A small CTC audio transcriber, trained from scratch: soap at rate 0.0019, 28.0 epochs.
Rows from block 9 of a small CTC audio transcriber, named by matrix and row number. Rows with one number within an expert belong to one neuron, the router's apart. Each number is 128 + 32 x the weight over its row's rms, rounded and kept within 0 to 255. All counts start at 0.
Before each expert's rows are labels from the 100 clips, of 14976, where the router gives the expert most weight on average: "top examples" is what is common among them. Only what is clearly more common there than usual is listed. The data: short read English sentences (LibriTTS-R).
# router: slot weights (model.blocks.9.mlp.router.weight, 8x256, trained with AdamW), inputs 156-207
# up: expert up (model.blocks.9.mlp.up, 8x128x256), inputs 156-207
# down: expert down (model.blocks.9.mlp.down, 8x256x128, transposed), outputs 156-207

# expert 4
top examples: the word "was"
router.4 [178 139  82 156  94 135 116 149 122  96  89 113 175  99 141  72 139 142 138 138  89  67 151 102  91 166 120 118 126 125 176 140 163 151 125 136 103 166  53 132 160 166  91  98 183 118 142 154  86 164  73 178]
up.0 [ 80  64 106 127 139 131  94 165 102 172 166 139 150 126 149  97 139 117 116 159 111 180 109 157  34  96 158 128 111 178 196 138  68 149 123  40  87 140 117 179 161 161 120 205 182  75 114 173  91  97 121 106]
down.0 [155  83 177 110  76  83 168 162 123 100 130 110 124 148 149  90 161 111 101 160 138  92 177  93 140  97  83 141 102  73  87 121  92 195  50 139  85 108 137  74  92 106 127 193 187 109 159 156 146 135 147 167]
up.1 [150 161 142 127 165 160 175 141 122  88  56  50 127  81 125 130 121  92 154 109  71  82 164 129  95 170 118 154 120 134  76 137  88 203 142  88  77 143 126 122 143 137 101 109 129 167  80  98 121 116 138 132]
down.1 [138 101 171  56 156 133 163  92  99 163  95  93 158 151 168 149 179 156 139 133 116 109 136  95 129 133  88 120  95  97 213 124 137 159 116 131 157 185 158 138 160 140 190 108 110 160  97 136 166 152  97 128]

# expert 2
top examples: the word "of"
router.2 [146 111  99 125 150 106 119 153  92 118 106  96  93 109 131 111 145  63 142 150  78 157 102  61 139 104 124 174 109 141 136 115 147  35 159 106 109 138 156 139 107 143 159 107  68 101 106 152 122 144 177 118]
up.0 [176 109 112 108 186  83 177 135 189 181 108 187 140 142 181 150  89 110 129 170  80 111 107 129  71 123 153 142 110 146 120 152 186 146 132 110 118 120 103 103  99 146 100 140 137 115 110 121 142 121 124 126]
down.0 [139 168 183 150 136 139 157  87  71 116 121  82 135 111 122 100  54 114 103 137 175 151  92 149  98 176 129 100 127 139 155  75 149 151 107 122  85 157 155 110  93 216  97 163  80 113  94 169 106  83 104 109]
up.1 [114 106 118 129 205 116 116  93 175 152 124 107 146  89 168 156 121  96 139 125 127 105 128 114 173 113  74  99 170 108 197 112 134 116 121 112 189 127 120 217 104 172  92 130 120 172 166 125 145 102 162 144]
down.1 [100 162 194 135 134  72 102 153 133 135  45 110 156 141 153 175 152  78 135 141 111 106 130 153  49  83 111 145  98  85 150 106  89 113 145 174 130 119 150 130 178 147 131 150 168 115 133 133 196 108 128 173]

# expert 7
top examples: the word "you"
router.7 [105 147 136 110 124 135 104 143 147 149 105 122 110  96  91  66 133 177 132 165  86 130 128 160 168 119  59 129 158 142 140 168 201 161 102 151 119 128 151  70 147  84 149 104 118 133 114  91  93 197 156 166]
up.0 [148 149  81 152 154 148  46  51 119 143 136 109 146 167 116 132 137 164 129 134 123 119 146 185 168 168 133 174 123  60 145 110 140 113  96 155  96  79 153 172 109 105 123 130  74 132 155 120 144 117  78  96]
down.0 [147  44 174  92 149  95 134  95  87 123 109 116 167 130 130  88 116  73 128 128 132 125  86  84 117  88 158 118 113 167 109 139 123  95 121 154 151 198 106 163 130 152 116  79 158 132 178 113 169 133 128 103]
up.1 [138 141 120  84  92 144 114 158 118 161  87 174 112  73 128 107 133 167 240  27 115  90 175 203 124 160 156 171 122  85 141 108  90 120 200 148 130 187 111 161 128  74  87 140  73 102 143 120 130 144 138 133]
down.1 [ 81 102 111 141 136 176 125 123 121 137 136 122 119  98 100 133 132 136 137 152 151 104 131 112 114 125 120 147 158 116 140 141 121 152 117 116 115 183 132 162 131 151 123  87 153 137 105 132 120 123 117 114]

# expert 6
top examples: the word "i"
router.6 [ 87 102 116 152 101 186  78 179 112 131 108 136 161 136 140 194 102  82 105 141 146  91 143 125 121 168 116 119  75 143  78 103 141 147  84  94 163 154 111 131 118 102 120 118 106 133 114  65 165 120 143 137]
up.0 [210 146 154 123 123 147 133 162 148 112 120 153 147 153 134 125 117 122 165 176 114 133 209 125 137 123 158  72 129  85 136 131 171 141 147  72 115 135 136 182  99 153 121 145 100 121 124 127 139 153 171 110]
down.0 [124 159 103  90 110  95 208 143 112  82 119 119 177  88  94 168 128  96 146 156 105 151 150  92 130 189 153 101 163 191 162 155 177 117 109 135 131 210  83 116  89 122 156 108 175 146 136 164  97  97 131 135]
up.1 [156 108 105 179 141  90  49 133  93 110 115 130  64 135 171 124 133  22 113 129 108 135  80  96 175 125 114 149 126 129 145  74 135 156 156 102 146  91 155 161  91 140 108 150 117 141 109 147 128  80 153  61]
down.1 [136 118 130 149 105 110 140  92 151 133 145 180 111 145 121 104 145 156 178 131 114 141 123 115 123 149  91  65 153 158  88 115 176 115 140 101 111  83 115  96 169 105 125 184 170  94 140 132  99 175 168 112]